config.yaml
vocab_size: 4585
decoder_qk_norm: false
steps: 5600
adamw_weight_decay_other_params: 0.05
Rows from block 4 of the text decoder of a small image captioner, named by matrix and row number. Rows with one number belong to one neuron. Each number is 50 + 10 x the weight over its row's rms, rounded and kept within 0 to 99. All counts start at 0.
After each neuron's rows are labels from the 100 texts, of 14976, where the neuron reaches its highest value: "tokens" is the input token at the peak. Only what is clearly more common there than usual is listed. The data: photos with spoken descriptions (Open Images, Localized Narratives). In brackets: how many of the 100, against the usual share in percent.
# fc1: MLP up (decoder.blocks.4.mlp.fc1.weight, 512x128), inputs 64-127
# fc2: MLP down (decoder.blocks.4.mlp.fc2.weight, 128x512, transposed), outputs 64-127

fc1.215:37 52 46 32 38 71 48 54 78 54 58 47 52 50 25 50 48 48 53 44 54 53 61 64 47 51 57 60 48 58 60 58 41 58 44 49 44 56 40 40 53 65 51 52 55 51 56 66 46 54 53 51 48 52 50 47 63 42 48 45 58 66 44 37
fc2.215:31 60 40 44 56 29 52 54 65 48 49 52 57 37 45 58 59 50 41 53 42 50 43 54 45 48 57 49 34 59 55 35 57 45 46 59 36 56 52 54 52 47 55 40 33 50 35 50 65 55 63 57 37 31 44 41 55 37 43 48 72 41 41 47
tokens: "as" (97 vs 0.1)

fc1.38:53 57 50 50 45 61 43 33 25 41 61 70 25 43 58 41 63 57 50 61 72 37 52 49 55 50 62 57 45 57 45 52 76 53 45 74 52 48 47 37 41 60 43 21 47 46 48 50 50 53 52 49 43 56 39 47 57 40 31 42 53 57 46 45
fc2.38:49 56 63 45 42 50 58 55 61 45 50 56 56 56 46 52 47 58 57 49 42 31 46 35 48 43 66 45 64 60 50 22 42 51 44 48 49 38 56 56 53 47 66 41 45 47 62 54 48 53 46 45 43 46 63 59 53 49 50 51 63 66 59 39
tokens: "white" (37 vs 0.3); "cream" (14 vs 0); "black" (14 vs 0.3); "inside" (7 vs 0.1)

fc1.226:31 60 67 54 35 58 48 57 27 52 45 60 54 59 53 40 34 42 54 64 35 58 48 55 52 55 26 43 50 51 48 67 48 41 52 58 40 43 44 42 50 27 49 47 44 40 38 51 39 54 43 47 47 55 54 64 64 42 57 52 46 67 40 50
fc2.226:45 50 54 45 62 58 46 56 57 51 43 46 41 52 65 54 40 41 54 55 49 58 46 66 37 56 38 36 43 49 48 58 39 37 58 36 37 34 41 64 63 64 43 41 37 63 55 55 36 69 61 68 47 75 61 41 72 40 66 55 48 34 37 46
tokens: "picture" (94 vs 1)

fc1.224:67 71 39 40 54 50 66 43 61 68 35 30 61 42 53 60 53 36 61 69 53 43 41 46 49 66 78 58 64 68 55 51 55 49 66 46 56 45 58 53 61 60 54 53 49 59 50 60 49 62 50 51 47 53 44 49 58 47 52 60 54 54 56 60
fc2.224:62 41 39 56 55 53 41 29 43 66 42 51 55 58 38 37 49 44 62 41 48 49 26 55 45 42 48 43 53 41 60 42 62 56 52 49 55 49 55 55 48 38 61 53 52 45 56 55 51 39 51 52 54 47 65 60 34 74 45 64 58 32 63 41
tokens: "a" (96 vs 4.6)

fc1.293:46 43 49 50 67 47 54 64 39 53 54 31 59 56 38 50 39 48 50 51 40 43 70 49 44 64 33 56 60 67 47 51 54 70 59 60 64 62 48 24 55 58 58 37 47 51 52 48 46 58 55 28 43 57 44 46 51 43 51 44 36 58 58 50
fc2.293:49 33 57 43 61 52 55 52 61 52 43 42 40 65 39 56 36 46 67 62 43 41 42 59 41 60 55 45 40 56 46 42 49 51 51 34 62 64 36 33 76 42 37 35 62 39 55 43 49 69 60 45 53 50 45 42 59 50 41 55 54 41 56 52
tokens: "the" (94 vs 7.1)

fc1.466:45 47 30 49 57 60 47 57 36 53 48 49 34 55 51 31 60 60 57 48 29 65 45 50 34 29 51 49 53 57 36 47 52 44 53 38 60 59 43 47 60 69 68 35 45 74 47 42 37 65 52 50 31 58 44 48 46 60 56 54 41 56 51 36
fc2.466:60 69 50 49 60 52 33 60 40 47 56 52 49 43 46 43 63 47 38 37 33 50 49 51 42 65 47 40 59 48 49 56 52 42 50 40 62 51 39 45 54 45 40 50 54 58 56 50 35 57 42 60 47 60 63 47 68 64 47 54 31 59 65 61
tokens: "we" (100 vs 2.4)

fc1.423:49 48 44 38 57 44 47 55 39 61 36 34 53 54 62 41 48 41 40 36 34 58 54 65 54 50 51 53 55 56 60 32 30 65 60 46 53 53 59 59 67 64 30 40 38 37 45 50 48 54 49 60 45 62 45 55 64 52 39 53 48 42 56 45
fc2.423:52 40 36 43 46 53 59 47 59 57 62 64 65 53 51 73 34 41 44 46 62 53 53 45 48 50 29 48 52 60 47 47 68 53 60 48 59 53 35 37 66 69 57 73 59 49 53 48 43 31 54 42 32 39 57 57 56 47 61 47 43 31 69 50
tokens: "color" (50 vs 0.5); "wearing" (19 vs 0.4); "with" (10 vs 0.5)

fc1.290:57 49 38 50 50 58 54 38 45 48 63 36 70 63 29 58 48 47 46 57 79 66 47 50 37 49 54 16 45 54 58 61 48 61 48 51 34 34 55 37 58 46 59 34 65 66 59 43 53 57 72 38 42 55 42 54 37 52 46 57 55 62 50 47
fc2.290:54 45 36 52 53 58 45 47 61 61 53 50 59 54 36 72 52 65 30 57 62 63 62 52 38 61 33 45 39 44 63 42 62 53 50 43 48 41 53 43 56 53 61 47 49 69 51 73 56 44 59 61 29 43 49 33 67 55 36 51 34 51 60 43
tokens: "," (57 vs 3.8); "and" (41 vs 3.9)

fc1.176:53 45 43 53 41 36 36 51 61 48 50 46 38 46 39 57 56 52 40 53 40 49 52 48 52 58 70 52 51 50 32 67 48 35 41 47 66 63 60 62 55 51 48 57 61 32 57 25 37 48 66 52 53 36 49 47 60 48 41 49 67 56 57 40
fc2.176:56 50 51 54 54 47 46 59 45 51 74 52 53 66 45 48 38 67 47 35 40 59 34 72 59 45 47 34 59 54 59 46 66 37 48 55 60 40 67 62 38 55 42 50 61 39 44 37 46 59 43 38 48 33 50 54 52 61 56 44 67 36 45 46
tokens: "smiling" (16 vs 0.1); "leaves" (11 vs 0.1); "," (10 vs 3.8)

fc1.371:48 53 44 62 59 40 54 57 57 52 21 46 65 62 26 58 45 74 50 66 53 43 53 58 59 42 52 46 60 69 44 44 59 42 29 48 69 64 45 44 50 45 63 60 39 43 52 52 72 49 45 40 68 54 38 45 52 49 53 29 60 64 57 43
fc2.371:53 76 69 64 50 43 44 59 51 41 59 27 66 46 44 54 53 52 45 64 50 67 60 50 51 54 55 61 63 46 51 41 58 29 49 65 79 55 53 31 35 48 63 70 48 51 48 55 52 48 44 50 36 64 49 59 59 52 50 61 52 40 40 31
tokens: "the" (34 vs 7.1); "that" (22 vs 0.1); "which" (19 vs 0.3); "see" (18 vs 3.4)

fc1.207:53 48 49 40 42 53 46 37 44 58 42 48 41 46 41 32 71 56 48 64 46 40 56 54 57 66 63 63 59 29 60 53 52 46 36 59 51 47 67 54 45 55 57 40 65 63 55 45 39 60 44 51 65 40 36 41 50 40 48 45 54 64 34 56
fc2.207:49 56 52 48 60 47 53 33 34 49 64 36 37 45 39 49 57 46 41 41 53 39 44 56 54 54 61 43 39 48 54 40 52 48 64 57 50 57 31 28 53 47 51 51 48 56 43 64 50 64 57 55 35 41 58 53 56 58 64 66 59 41 39 49
tokens: "the" (69 vs 7.1); "a" (11 vs 4.6); "i" (8 vs 1.2)

fc1.40:43 71 35 44 58 51 67 40 56 58 47 21 54 43 34 49 22 45 56 50 34 51 53 49 59 46 53 43 56 55 49 46 43 53 35 52 31 31 62 50 34 64 57 50 58 60 51 50 53 47 54 59 32 52 46 54 39 59 55 60 61 31 46 58
fc2.40:54 54 72 39 66 54 47 64 52 41 72 46 47 59 44 43 38 61 70 53 43 58 71 49 75 48 55 49 43 49 53 25 46 45 55 53 41 47 55 38 46 46 53 48 38 27 39 47 56 49 42 75 55 36 53 50 45 39 48 67 45 36 51 34
tokens: "<end>" (64 vs 1.6); "left" (10 vs 0.3)

fc1.179:43 43 41 46 34 46 50 55 53 55 45 39 47 49 45 21 50 42 71 51 51 43 57 50 57 37 47 64 52 60 36 37 49 58 47 44 29 57 44 54 45 57 45 59 38 38 50 32 50 36 45 43 61 66 47 57 45 44 37 47 47 50 41 39
fc2.179:53 64 45 44 40 69 64 59 44 60 37 47 54 44 51 60 59 52 78 62 50 60 50 41 62 51 34 59 35 75 44 37 47 55 35 39 55 48 49 56 44 59 64 55 55 47 43 37 51 45 61 63 52 51 54 58 57 64 46 65 60 56 53 72
tokens: "is" (66 vs 3.6); "be" (14 vs 0); "on" (8 vs 2.5)

fc1.105:24 71 51 49 44 64 50 29 57 62 44 47 63 53 49 42 58 59 49 45 59 47 40 36 38 56 50 41 40 51 35 53 39 54 47 51 44 59 67 32 45 57 42 49 56 61 66 50 33 70 52 58 39 62 50 63 44 72 46 52 50 62 42 55
fc2.105:46 58 46 58 87 40 40 40 31 50 54 52 54 48 40 37 37 69 48 34 43 49 70 45 48 61 49 67 42 67 44 49 54 47 49 54 51 40 47 54 62 50 52 41 51 55 45 51 51 41 47 53 49 48 45 50 53 49 61 54 46 35 41 65
tokens: "i" (23 vs 1.2); "the" (21 vs 7.1); "as" (8 vs 0.1)

fc1.151:61 60 56 51 49 36 49 50 41 33 69 51 51 53 51 55 49 51 47 54 47 53 64 42 63 40 58 54 71 55 38 31 55 49 46 42 66 39 70 53 64 57 53 51 47 39 58 35 34 57 58 56 34 58 59 34 65 46 59 46 48 51 34 47
fc2.151:50 48 49 55 64 27 41 50 57 56 55 65 53 38 49 44 48 46 59 47 58 48 64 58 47 43 35 22 58 51 50 45 65 59 55 46 41 53 62 52 48 50 48 51 46 38 39 54 42 54 56 53 48 58 33 41 67 51 63 32 47 27 20 63
tokens: "color" (54 vs 0.5); "objects" (25 vs 0.2)

fc1.59:50 41 60 48 50 49 35 57 47 53 49 45 62 55 62 30 64 49 55 32 29 53 53 41 48 35 59 42 35 59 59 37 54 51 47 40 37 34 58 55 55 75 53 44 33 56 49 59 46 54 55 63 54 64 56 55 63 40 31 57 40 69 52 51
fc2.59:55 62 38 53 35 63 37 52 51 60 48 36 46 62 59 47 61 61 49 44 42 56 59 45 43 32 58 49 53 61 56 62 41 24 61 57 48 61 48 35 40 48 45 47 41 50 52 57 65 48 53 51 60 49 27 43 45 38 43 42 36 54 52 55
tokens: "we" (89 vs 2.4); "wall" (11 vs 0.4)

fc1.462:37 46 48 52 49 61 53 43 62 39 59 24 56 44 54 52 32 58 62 51 48 49 40 52 54 29 47 36 58 52 44 33 31 56 47 58 60 42 40 37 53 59 45 34 54 40 58 48 37 39 32 50 54 58 74 57 69 50 67 61 37 52 56 39
fc2.462:49 43 59 63 40 59 45 43 58 36 59 51 57 50 62 46 46 45 41 62 50 43 43 46 32 44 50 52 65 53 52 64 44 56 42 45 46 40 40 47 60 51 53 44 51 45 39 38 50 49 40 47 45 50 65 38 68 65 49 62 69 48 57 51
tokens: "," (100 vs 3.8)

fc1.508:57 53 51 39 62 48 50 61 52 73 57 53 55 56 54 38 66 62 57 44 43 62 55 66 36 57 44 63 60 58 54 45 44 55 34 49 63 56 63 50 56 56 43 49 53 70 59 46 54 61 52 44 47 51 54 35 28 63 37 54 51 47 56 40
fc2.508:45 67 66 43 31 47 54 53 40 30 37 52 56 40 66 57 35 53 47 53 65 38 53 57 41 53 49 56 40 60 66 52 52 37 57 64 58 42 42 57 56 75 53 31 50 64 56 31 53 60 54 53 49 37 42 42 57 44 37 46 53 61 41 45
tokens: "him" (12 vs 0.1); "her" (9 vs 0.1); "them" (8 vs 0.2)

fc1.235:42 73 51 33 51 28 46 44 52 29 51 50 50 58 49 47 46 70 53 38 55 53 72 43 49 47 43 43 58 40 45 42 40 59 20 51 50 47 35 44 46 42 54 47 65 49 44 57 49 42 45 46 42 45 32 61 46 52 34 57 48 69 36 33
fc2.235:60 63 51 64 50 41 42 57 59 48 51 59 55 73 37 56 49 48 45 34 44 38 42 49 54 46 63 58 59 51 41 53 16 52 53 52 50 56 55 75 45 44 31 39 45 61 35 61 48 52 70 57 40 59 49 34 41 62 54 38 35 44 35 36
tokens: "of" (48 vs 1.9); "other" (17 vs 0.1); "more" (8 vs 0)

fc1.55:51 54 47 49 33 44 44 54 36 57 74 44 35 50 47 34 68 58 51 39 42 72 53 51 35 48 41 38 50 34 41 45 59 52 51 59 53 44 71 47 49 53 53 47 58 32 36 49 39 61 68 60 34 71 44 53 63 48 49 56 50 44 42 44
fc2.55:49 49 52 56 57 39 53 72 43 49 39 56 36 61 59 45 46 54 58 62 46 51 47 64 33 37 35 48 48 32 70 47 54 50 46 59 44 60 56 56 43 52 43 52 48 48 58 48 54 54 75 45 56 42 63 43 54 32 37 52 52 58 44 45
tokens: "the" (32 vs 7.1); "are" (18 vs 2.2); "building" (17 vs 0.2); "couch" (8 vs 0)

fc1.344:46 61 37 39 71 40 46 33 49 68 63 63 49 60 56 48 59 52 44 45 56 52 46 58 60 32 47 58 59 38 72 46 51 58 61 63 62 45 52 38 63 53 49 52 43 37 40 50 47 49 61 41 53 61 47 62 49 43 46 52 51 44 62 40
fc2.344:58 60 50 43 58 51 59 51 57 43 59 48 57 54 62 50 51 57 58 48 42 36 71 40 40 50 53 52 57 53 35 49 41 60 39 63 74 56 54 54 59 25 54 55 74 36 53 74 51 50 44 48 38 54 38 42 58 27 59 54 51 49 37 44
tokens: "white" (44 vs 0.3); "blue" (34 vs 0.1); "yellow" (10 vs 0.1)

fc1.437:57 57 36 50 41 55 53 51 45 39 56 51 66 59 34 42 46 53 49 56 59 52 52 55 30 48 60 22 46 51 35 64 49 48 57 58 41 45 48 30 57 40 66 61 54 59 32 27 53 34 54 34 38 37 61 56 50 66 68 53 54 60 46 48
fc2.437:56 42 38 45 49 52 47 47 50 59 52 39 69 54 50 68 43 68 41 45 67 62 76 49 61 60 58 47 42 45 63 49 71 53 45 44 71 42 45 40 59 56 66 45 48 50 48 49 49 35 55 55 41 46 44 41 52 43 37 72 46 38 63 46
tokens: "and" (69 vs 3.9); "," (29 vs 3.8)

fc1.380:43 51 53 41 45 53 39 66 58 50 66 43 20 63 49 52 55 41 44 55 58 50 60 57 58 36 54 60 36 34 53 49 58 67 52 62 72 47 44 54 59 48 35 54 51 54 60 53 33 57 57 46 44 33 41 55 73 25 51 48 55 35 77 34
fc2.380:40 47 71 54 55 44 46 54 43 56 31 45 40 43 51 59 48 56 48 40 61 28 32 58 56 51 62 65 33 55 66 47 54 42 42 41 36 42 65 74 52 50 50 55 47 42 63 48 59 42 45 45 66 58 49 40 43 43 63 43 47 55 43 49
tokens: "and" (52 vs 3.9); "." (40 vs 5.3)

fc1.426:50 33 28 41 55 49 51 64 49 67 40 46 43 56 38 53 45 33 42 50 49 41 36 63 59 52 34 47 42 48 31 52 56 50 45 59 56 57 37 61 55 53 39 48 52 45 57 26 66 42 47 55 38 60 60 45 40 41 39 70 56 72 55 26
fc2.426:46 37 58 51 54 68 33 63 44 53 54 51 30 41 60 45 53 36 45 40 43 46 65 68 45 56 43 34 53 34 46 42 74 58 66 57 60 39 57 53 63 48 61 49 46 54 40 40 48 71 46 42 47 56 42 67 49 34 39 56 51 48 41 52
tokens: "the" (60 vs 7.1); "tree" (23 vs 0.1)

fc1.63:45 57 47 33 48 50 47 27 63 46 62 50 40 34 35 06 53 42 58 58 66 57 45 56 49 54 49 44 47 51 54 44 45 32 66 59 45 46 48 41 38 31 28 57 46 61 50 72 45 65 53 63 42 61 47 74 53 57 39 30 45 47 45 47
fc2.63:42 43 47 53 56 47 43 38 35 37 50 39 57 41 23 42 58 35 58 63 51 42 55 43 55 45 62 35 39 67 50 37 66 60 54 57 61 44 36 60 47 35 30 42 62 51 40 55 48 55 43 49 45 71 39 61 59 44 38 55 58 45 47 54
tokens: "i" (100 vs 1.2)

fc1.283:35 51 49 60 45 69 52 50 39 58 53 30 30 58 70 32 76 62 60 42 34 58 62 72 42 46 53 54 44 52 52 58 52 46 55 44 55 29 50 61 44 70 51 51 62 69 43 50 43 53 54 62 60 37 49 59 47 57 43 59 47 61 39 47
fc2.283:68 69 35 41 48 71 33 45 51 51 42 37 44 64 63 41 72 67 49 53 35 48 42 59 42 54 57 48 46 61 43 66 43 30 52 45 58 41 37 52 48 45 54 55 58 61 58 43 48 54 52 53 56 35 63 61 45 37 41 55 65 55 49 52
tokens: "we" (100 vs 2.4)

fc1.276:31 30 56 62 46 57 51 56 55 52 52 48 51 53 43 65 54 48 62 44 49 43 53 41 50 61 38 50 35 40 56 57 62 53 50 42 44 48 32 46 41 62 56 38 40 44 44 73 27 46 40 56 53 49 59 46 32 34 66 52 39 42 52 45
fc2.276:56 50 63 54 44 60 65 34 70 46 58 56 49 59 32 55 51 54 65 42 63 58 72 58 46 57 47 64 49 46 26 47 71 62 47 55 48 35 57 56 47 45 58 61 34 37 52 48 52 52 49 48 53 49 53 65 41 53 39 55 40 58 29 44
tokens: "<end>" (36 vs 1.6); "," (28 vs 3.8); "few" (17 vs 0.6); "here" (15 vs 0.3)

fc1.485:41 41 60 53 52 51 71 63 57 56 67 47 51 48 54 51 61 54 46 55 41 58 62 55 41 43 46 51 58 54 63 49 40 55 37 58 43 56 57 48 61 53 47 45 68 71 36 53 38 41 52 53 46 49 24 52 54 27 36 49 49 49 52 58
fc2.485:64 46 65 53 32 53 47 56 37 42 42 51 52 54 49 60 64 46 56 41 45 58 58 56 52 49 56 36 59 60 45 46 46 28 60 53 41 64 54 58 49 52 56 44 50 32 46 75 55 55 71 61 36 59 59 46 47 45 68 54 66 65 59 51
tokens: "the" (61 vs 7.1); "another" (12 vs 0.1); "that" (9 vs 0.1); "other" (8 vs 0.1)

fc1.234:36 50 48 66 52 48 58 49 44 49 52 51 44 58 46 38 53 39 34 50 43 65 50 57 56 38 58 46 40 45 48 56 49 45 35 35 83 54 43 46 49 26 67 52 61 44 50 64 49 37 76 61 30 42 63 43 56 49 55 45 56 51 48 56
fc2.234:39 53 68 68 69 79 63 61 51 57 49 55 51 53 55 55 61 57 62 34 50 70 31 61 70 66 49 52 46 47 43 43 48 53 45 40 41 47 49 45 48 60 48 57 56 57 52 53 51 53 78 38 55 52 48 47 51 45 44 47 51 41 63 48
tokens: "hand" (26 vs 0.1); "picture" (11 vs 1); "sketch" (10 vs 0); "photo" (10 vs 0)

fc1.218:55 55 44 48 46 69 51 52 45 49 50 36 46 46 27 32 50 50 45 43 59 62 39 29 55 45 70 47 39 61 49 44 42 58 46 66 56 32 60 50 54 54 53 76 51 50 37 55 40 59 59 62 45 58 59 47 55 60 45 68 55 69 50 53
fc2.218:35 49 34 41 59 53 58 59 56 42 48 41 27 50 38 63 46 60 50 58 50 59 49 47 45 50 33 50 47 64 56 76 49 52 54 66 43 63 55 58 48 36 58 49 61 42 37 53 43 49 56 47 58 45 40 36 45 56 54 40 35 59 54 74
tokens: "of" (100 vs 1.9)

fc1.340:26 55 46 49 57 59 62 66 63 63 49 50 42 52 54 44 40 45 56 60 33 64 46 50 53 59 50 54 67 45 46 37 42 61 45 53 37 63 58 70 58 48 47 50 54 57 63 53 58 51 33 54 42 59 54 58 59 64 38 49 63 44 52 39
fc2.340:45 44 34 37 60 35 37 60 47 40 36 62 61 40 65 56 38 45 49 44 60 55 58 55 51 55 48 64 46 46 60 34 37 52 40 61 47 43 57 49 60 47 46 46 58 56 53 62 49 50 51 57 49 33 58 63 48 60 57 43 31 32 60 57
tokens: "color" (39 vs 0.5); "we" (30 vs 2.4)

fc1.417:32 46 41 55 62 58 54 51 61 53 52 46 46 52 47 52 23 50 45 45 33 44 47 54 53 49 45 52 46 47 39 60 49 62 27 65 51 46 46 31 48 43 57 54 54 56 54 56 56 58 65 55 49 52 76 41 55 45 45 41 55 54 47 55
fc2.417:33 30 48 65 60 60 53 50 56 51 44 49 38 56 56 41 57 58 33 65 39 45 41 43 47 45 47 52 46 41 56 50 53 45 28 47 45 55 55 49 39 59 48 38 44 47 41 46 27 59 45 70 37 57 29 54 56 46 50 26 54 70 46 58
tokens: "as" (41 vs 0.1); "there" (26 vs 3.7); "the" (18 vs 7.1); "and" (8 vs 3.9)

fc1.392:58 68 46 36 55 56 45 40 45 53 56 33 40 41 69 40 56 56 54 57 47 51 61 57 49 38 54 48 54 59 65 55 54 37 51 48 52 43 61 42 30 59 52 36 60 68 48 50 46 54 58 55 86 38 66 58 63 51 58 56 67 66 63 45
fc2.392:47 48 42 45 35 56 37 49 32 54 64 38 52 36 53 53 61 55 47 37 43 50 32 62 55 46 67 53 44 54 39 46 67 61 30 53 65 55 52 47 54 48 49 34 63 54 46 57 47 51 55 60 57 44 58 42 63 48 48 46 50 56 57 39
tokens: "a" (87 vs 4.6); "we" (12 vs 2.4)

fc1.365:31 59 72 60 43 62 51 55 59 59 43 43 36 42 67 48 41 45 44 43 51 44 59 53 51 66 49 49 36 52 47 49 41 54 48 56 47 76 65 45 64 52 51 46 51 65 72 33 69 34 49 49 43 52 53 60 37 65 74 41 42 41 54 43
fc2.365:44 50 62 60 53 50 42 62 52 37 72 50 43 39 58 53 36 37 55 55 55 41 64 56 55 50 38 54 55 47 33 34 25 43 61 62 31 38 68 54 52 50 47 45 53 65 64 61 54 49 55 41 51 49 58 35 42 59 55 47 49 46 56 50
tokens: "and" (97 vs 3.9)

fc1.415:31 60 51 56 37 66 59 52 47 50 38 57 69 62 55 56 25 72 58 44 52 53 27 50 41 58 46 50 58 49 51 63 59 62 29 65 49 63 60 33 49 28 60 53 54 59 57 41 69 44 53 55 50 25 48 41 60 31 52 32 47 48 50 51
fc2.415:66 48 54 47 47 51 37 38 49 46 49 45 48 59 55 45 52 38 58 59 47 47 34 45 48 59 47 54 57 36 56 39 39 69 48 61 47 66 38 73 38 37 51 41 44 47 45 47 29 58 50 49 51 56 45 50 58 55 38 56 63 88 61 50
tokens: "and" (56 vs 3.9); "wearing" (15 vs 0.4); "like" (12 vs 0.1); "picture" (8 vs 1)

fc1.146:49 47 60 46 54 56 53 38 47 47 41 37 49 43 38 28 41 47 49 55 47 45 40 67 47 22 46 57 60 67 43 37 39 49 48 45 65 61 36 61 64 59 45 54 60 41 55 42 67 69 56 46 47 68 50 43 44 49 45 57 39 49 57 42
fc2.146:53 53 22 45 78 60 51 50 52 48 35 48 51 45 45 59 37 48 44 55 62 57 39 53 37 63 26 54 59 49 49 43 56 57 58 38 53 48 53 56 40 49 45 44 47 40 50 47 72 66 51 44 59 43 46 59 60 48 51 35 37 35 66 52
tokens: "we" (38 vs 2.4); "color" (33 vs 0.5); "people" (15 vs 0.7); "musical" (10 vs 0)

fc1.6:65 41 48 48 63 55 29 36 59 53 40 56 47 48 50 41 31 57 44 64 50 56 48 58 60 47 58 38 69 54 52 45 41 46 37 47 49 55 64 50 61 49 50 69 47 65 51 60 58 50 31 49 66 43 42 60 41 60 31 47 41 60 41 44
fc2.6:51 41 50 33 61 43 39 56 39 67 25 47 35 64 54 40 62 52 53 62 37 40 36 52 39 50 55 51 45 59 61 63 43 45 41 56 36 55 45 56 41 65 41 59 50 62 49 39 57 76 49 76 46 45 42 55 75 59 52 55 49 32 60 67
tokens: "white" (21 vs 0.3); "yellow" (16 vs 0.1); "red" (12 vs 0.1); "brown" (9 vs 0.1)

fc1.495:71 48 26 43 65 38 47 47 40 46 36 37 55 57 43 53 50 71 56 56 54 55 42 52 60 62 39 46 62 54 47 58 43 49 50 42 55 52 52 24 43 61 50 47 54 50 35 58 41 36 60 48 61 53 38 39 38 44 50 46 54 35 45 37
fc2.495:64 72 66 61 64 47 40 42 61 58 43 50 45 45 72 38 35 39 33 52 54 33 60 57 50 38 52 32 50 47 52 38 56 49 44 36 55 65 77 40 59 46 48 49 72 57 61 55 40 58 34 29 41 59 59 48 39 45 51 44 47 53 56 43
tokens: "are" (100 vs 2.2)

fc1.308:59 51 50 52 52 51 55 52 52 62 53 32 48 45 42 46 52 37 61 43 51 54 52 55 72 41 49 46 34 50 57 35 41 60 29 57 39 68 56 46 40 50 64 46 53 53 60 69 42 75 55 61 52 51 41 52 45 60 72 64 34 61 55 63
fc2.308:37 47 55 52 71 50 46 43 65 52 56 49 50 59 54 63 52 43 33 43 53 32 45 38 45 29 37 27 60 57 62 50 58 55 40 50 55 65 33 45 48 30 58 47 49 53 56 54 51 73 51 49 49 48 60 42 48 35 39 54 42 51 48 65
tokens: "wooden" (47 vs 0.1); "color" (35 vs 0.5); "colored" (15 vs 0)

fc1.188:51 45 51 44 58 39 35 56 43 42 46 55 41 46 42 54 66 55 41 36 48 61 46 44 51 59 57 53 58 50 40 51 51 26 55 44 65 54 39 25 59 60 49 49 65 47 44 39 63 40 46 60 51 48 48 55 67 61 52 66 28 58 59 51
fc2.188:47 55 76 45 53 55 47 36 63 57 60 49 37 49 57 44 59 56 65 63 26 42 51 31 66 48 53 52 50 53 42 58 69 46 61 61 45 53 47 49 55 37 48 51 62 31 39 41 48 54 43 67 61 59 50 34 43 46 61 60 56 51 60 57
tokens: "are" (45 vs 2.2); "truncated" (30 vs 0); "is" (14 vs 3.6)

fc1.386:49 64 43 32 57 55 54 69 42 36 68 60 42 61 46 66 50 55 37 44 51 68 59 59 46 48 56 59 60 61 19 65 54 48 62 62 48 56 52 54 45 52 56 36 50 54 40 56 43 34 52 62 66 38 31 40 45 55 63 24 49 51 54 61
fc2.386:62 41 58 59 40 30 54 49 58 46 34 53 52 31 61 30 46 61 39 58 45 53 53 43 47 45 32 52 32 42 53 51 43 50 44 59 62 42 49 61 52 51 72 40 49 45 59 42 42 43 50 52 47 45 38 63 26 53 61 34 66 48 59 48
tokens: "picture" (100 vs 1)

fc1.229:40 49 41 61 51 50 76 55 54 50 47 46 69 37 43 55 53 51 49 40 43 56 54 46 60 46 48 57 58 46 32 43 60 49 45 60 45 35 55 77 65 51 66 43 51 36 63 62 48 62 39 55 35 41 45 36 68 38 53 48 48 60 46 49
fc2.229:60 44 46 46 56 50 58 58 35 49 40 35 56 51 57 54 63 57 51 57 45 57 50 53 50 41 49 58 49 48 55 33 45 31 27 55 56 73 43 45 61 52 66 48 41 33 32 34 44 28 54 44 62 40 57 59 47 64 49 51 51 35 51 69
tokens: "is" (75 vs 3.6); "," (19 vs 3.8)

fc1.169:34 61 28 37 46 50 38 61 56 64 56 51 62 50 49 54 61 36 49 66 37 57 63 55 45 46 73 44 48 34 38 65 42 44 53 42 56 49 65 46 58 49 58 51 51 57 58 42 37 55 58 43 41 35 54 46 40 65 58 25 50 51 51 46
fc2.169:71 48 47 51 53 43 49 62 50 53 38 51 45 54 32 58 35 65 39 50 67 71 53 59 52 58 43 42 33 34 58 39 58 55 67 63 60 40 48 31 64 61 75 32 39 54 56 50 44 51 48 47 42 46 39 54 53 61 50 75 62 35 56 49
tokens: "is" (62 vs 3.6); "are" (24 vs 2.2)

fc1.275:49 61 50 43 68 35 57 62 47 49 36 52 46 35 57 44 41 36 55 73 37 59 70 50 41 43 59 43 57 57 59 67 30 56 49 53 56 52 60 53 57 54 57 35 66 46 67 46 46 47 48 55 62 48 57 47 40 42 44 54 42 48 52 33
fc2.275:60 57 32 34 48 65 40 55 40 57 57 54 49 42 69 39 54 50 43 44 54 54 56 62 58 29 26 55 57 45 61 46 46 54 55 25 43 49 48 30 38 62 53 30 50 49 40 43 34 59 50 54 34 75 52 38 59 48 49 31 56 49 55 58
tokens: "white" (37 vs 0.3); "blue" (17 vs 0.1); "black" (11 vs 0.3); "yellow" (10 vs 0.1)

fc1.68:56 64 47 38 38 53 43 50 46 47 45 44 57 57 57 38 44 41 54 49 34 63 49 45 48 39 47 45 53 54 63 50 45 70 74 42 39 59 41 42 52 51 46 51 42 53 39 36 64 54 41 35 44 51 41 35 45 44 48 40 50 62 24 38
fc2.68:45 50 40 44 56 49 48 58 41 50 46 59 39 34 66 45 48 45 52 48 53 43 26 38 49 52 46 57 60 62 39 40 35 37 53 38 63 45 51 69 45 42 64 66 44 47 56 45 52 53 64 55 49 60 48 41 55 49 49 33 48 73 50 50
tokens: "and" (58 vs 3.9); "can" (12 vs 3.3); "is" (9 vs 3.6); "," (8 vs 3.8)

fc1.211:56 42 54 32 52 50 34 67 47 51 38 32 41 54 40 71 65 60 58 42 30 44 66 37 32 52 39 46 52 53 50 52 49 59 42 57 62 62 35 47 47 56 36 63 55 53 52 45 51 54 28 40 58 27 62 53 58 56 45 47 62 56 34 50
fc2.211:61 39 63 27 54 62 60 54 50 67 32 54 38 38 48 57 60 54 53 51 30 22 55 36 31 46 63 52 45 52 45 59 54 41 65 38 56 59 36 44 36 41 44 53 52 42 40 52 49 44 46 54 63 62 47 57 47 58 68 49 45 58 59 56
tokens: "the" (100 vs 7.1)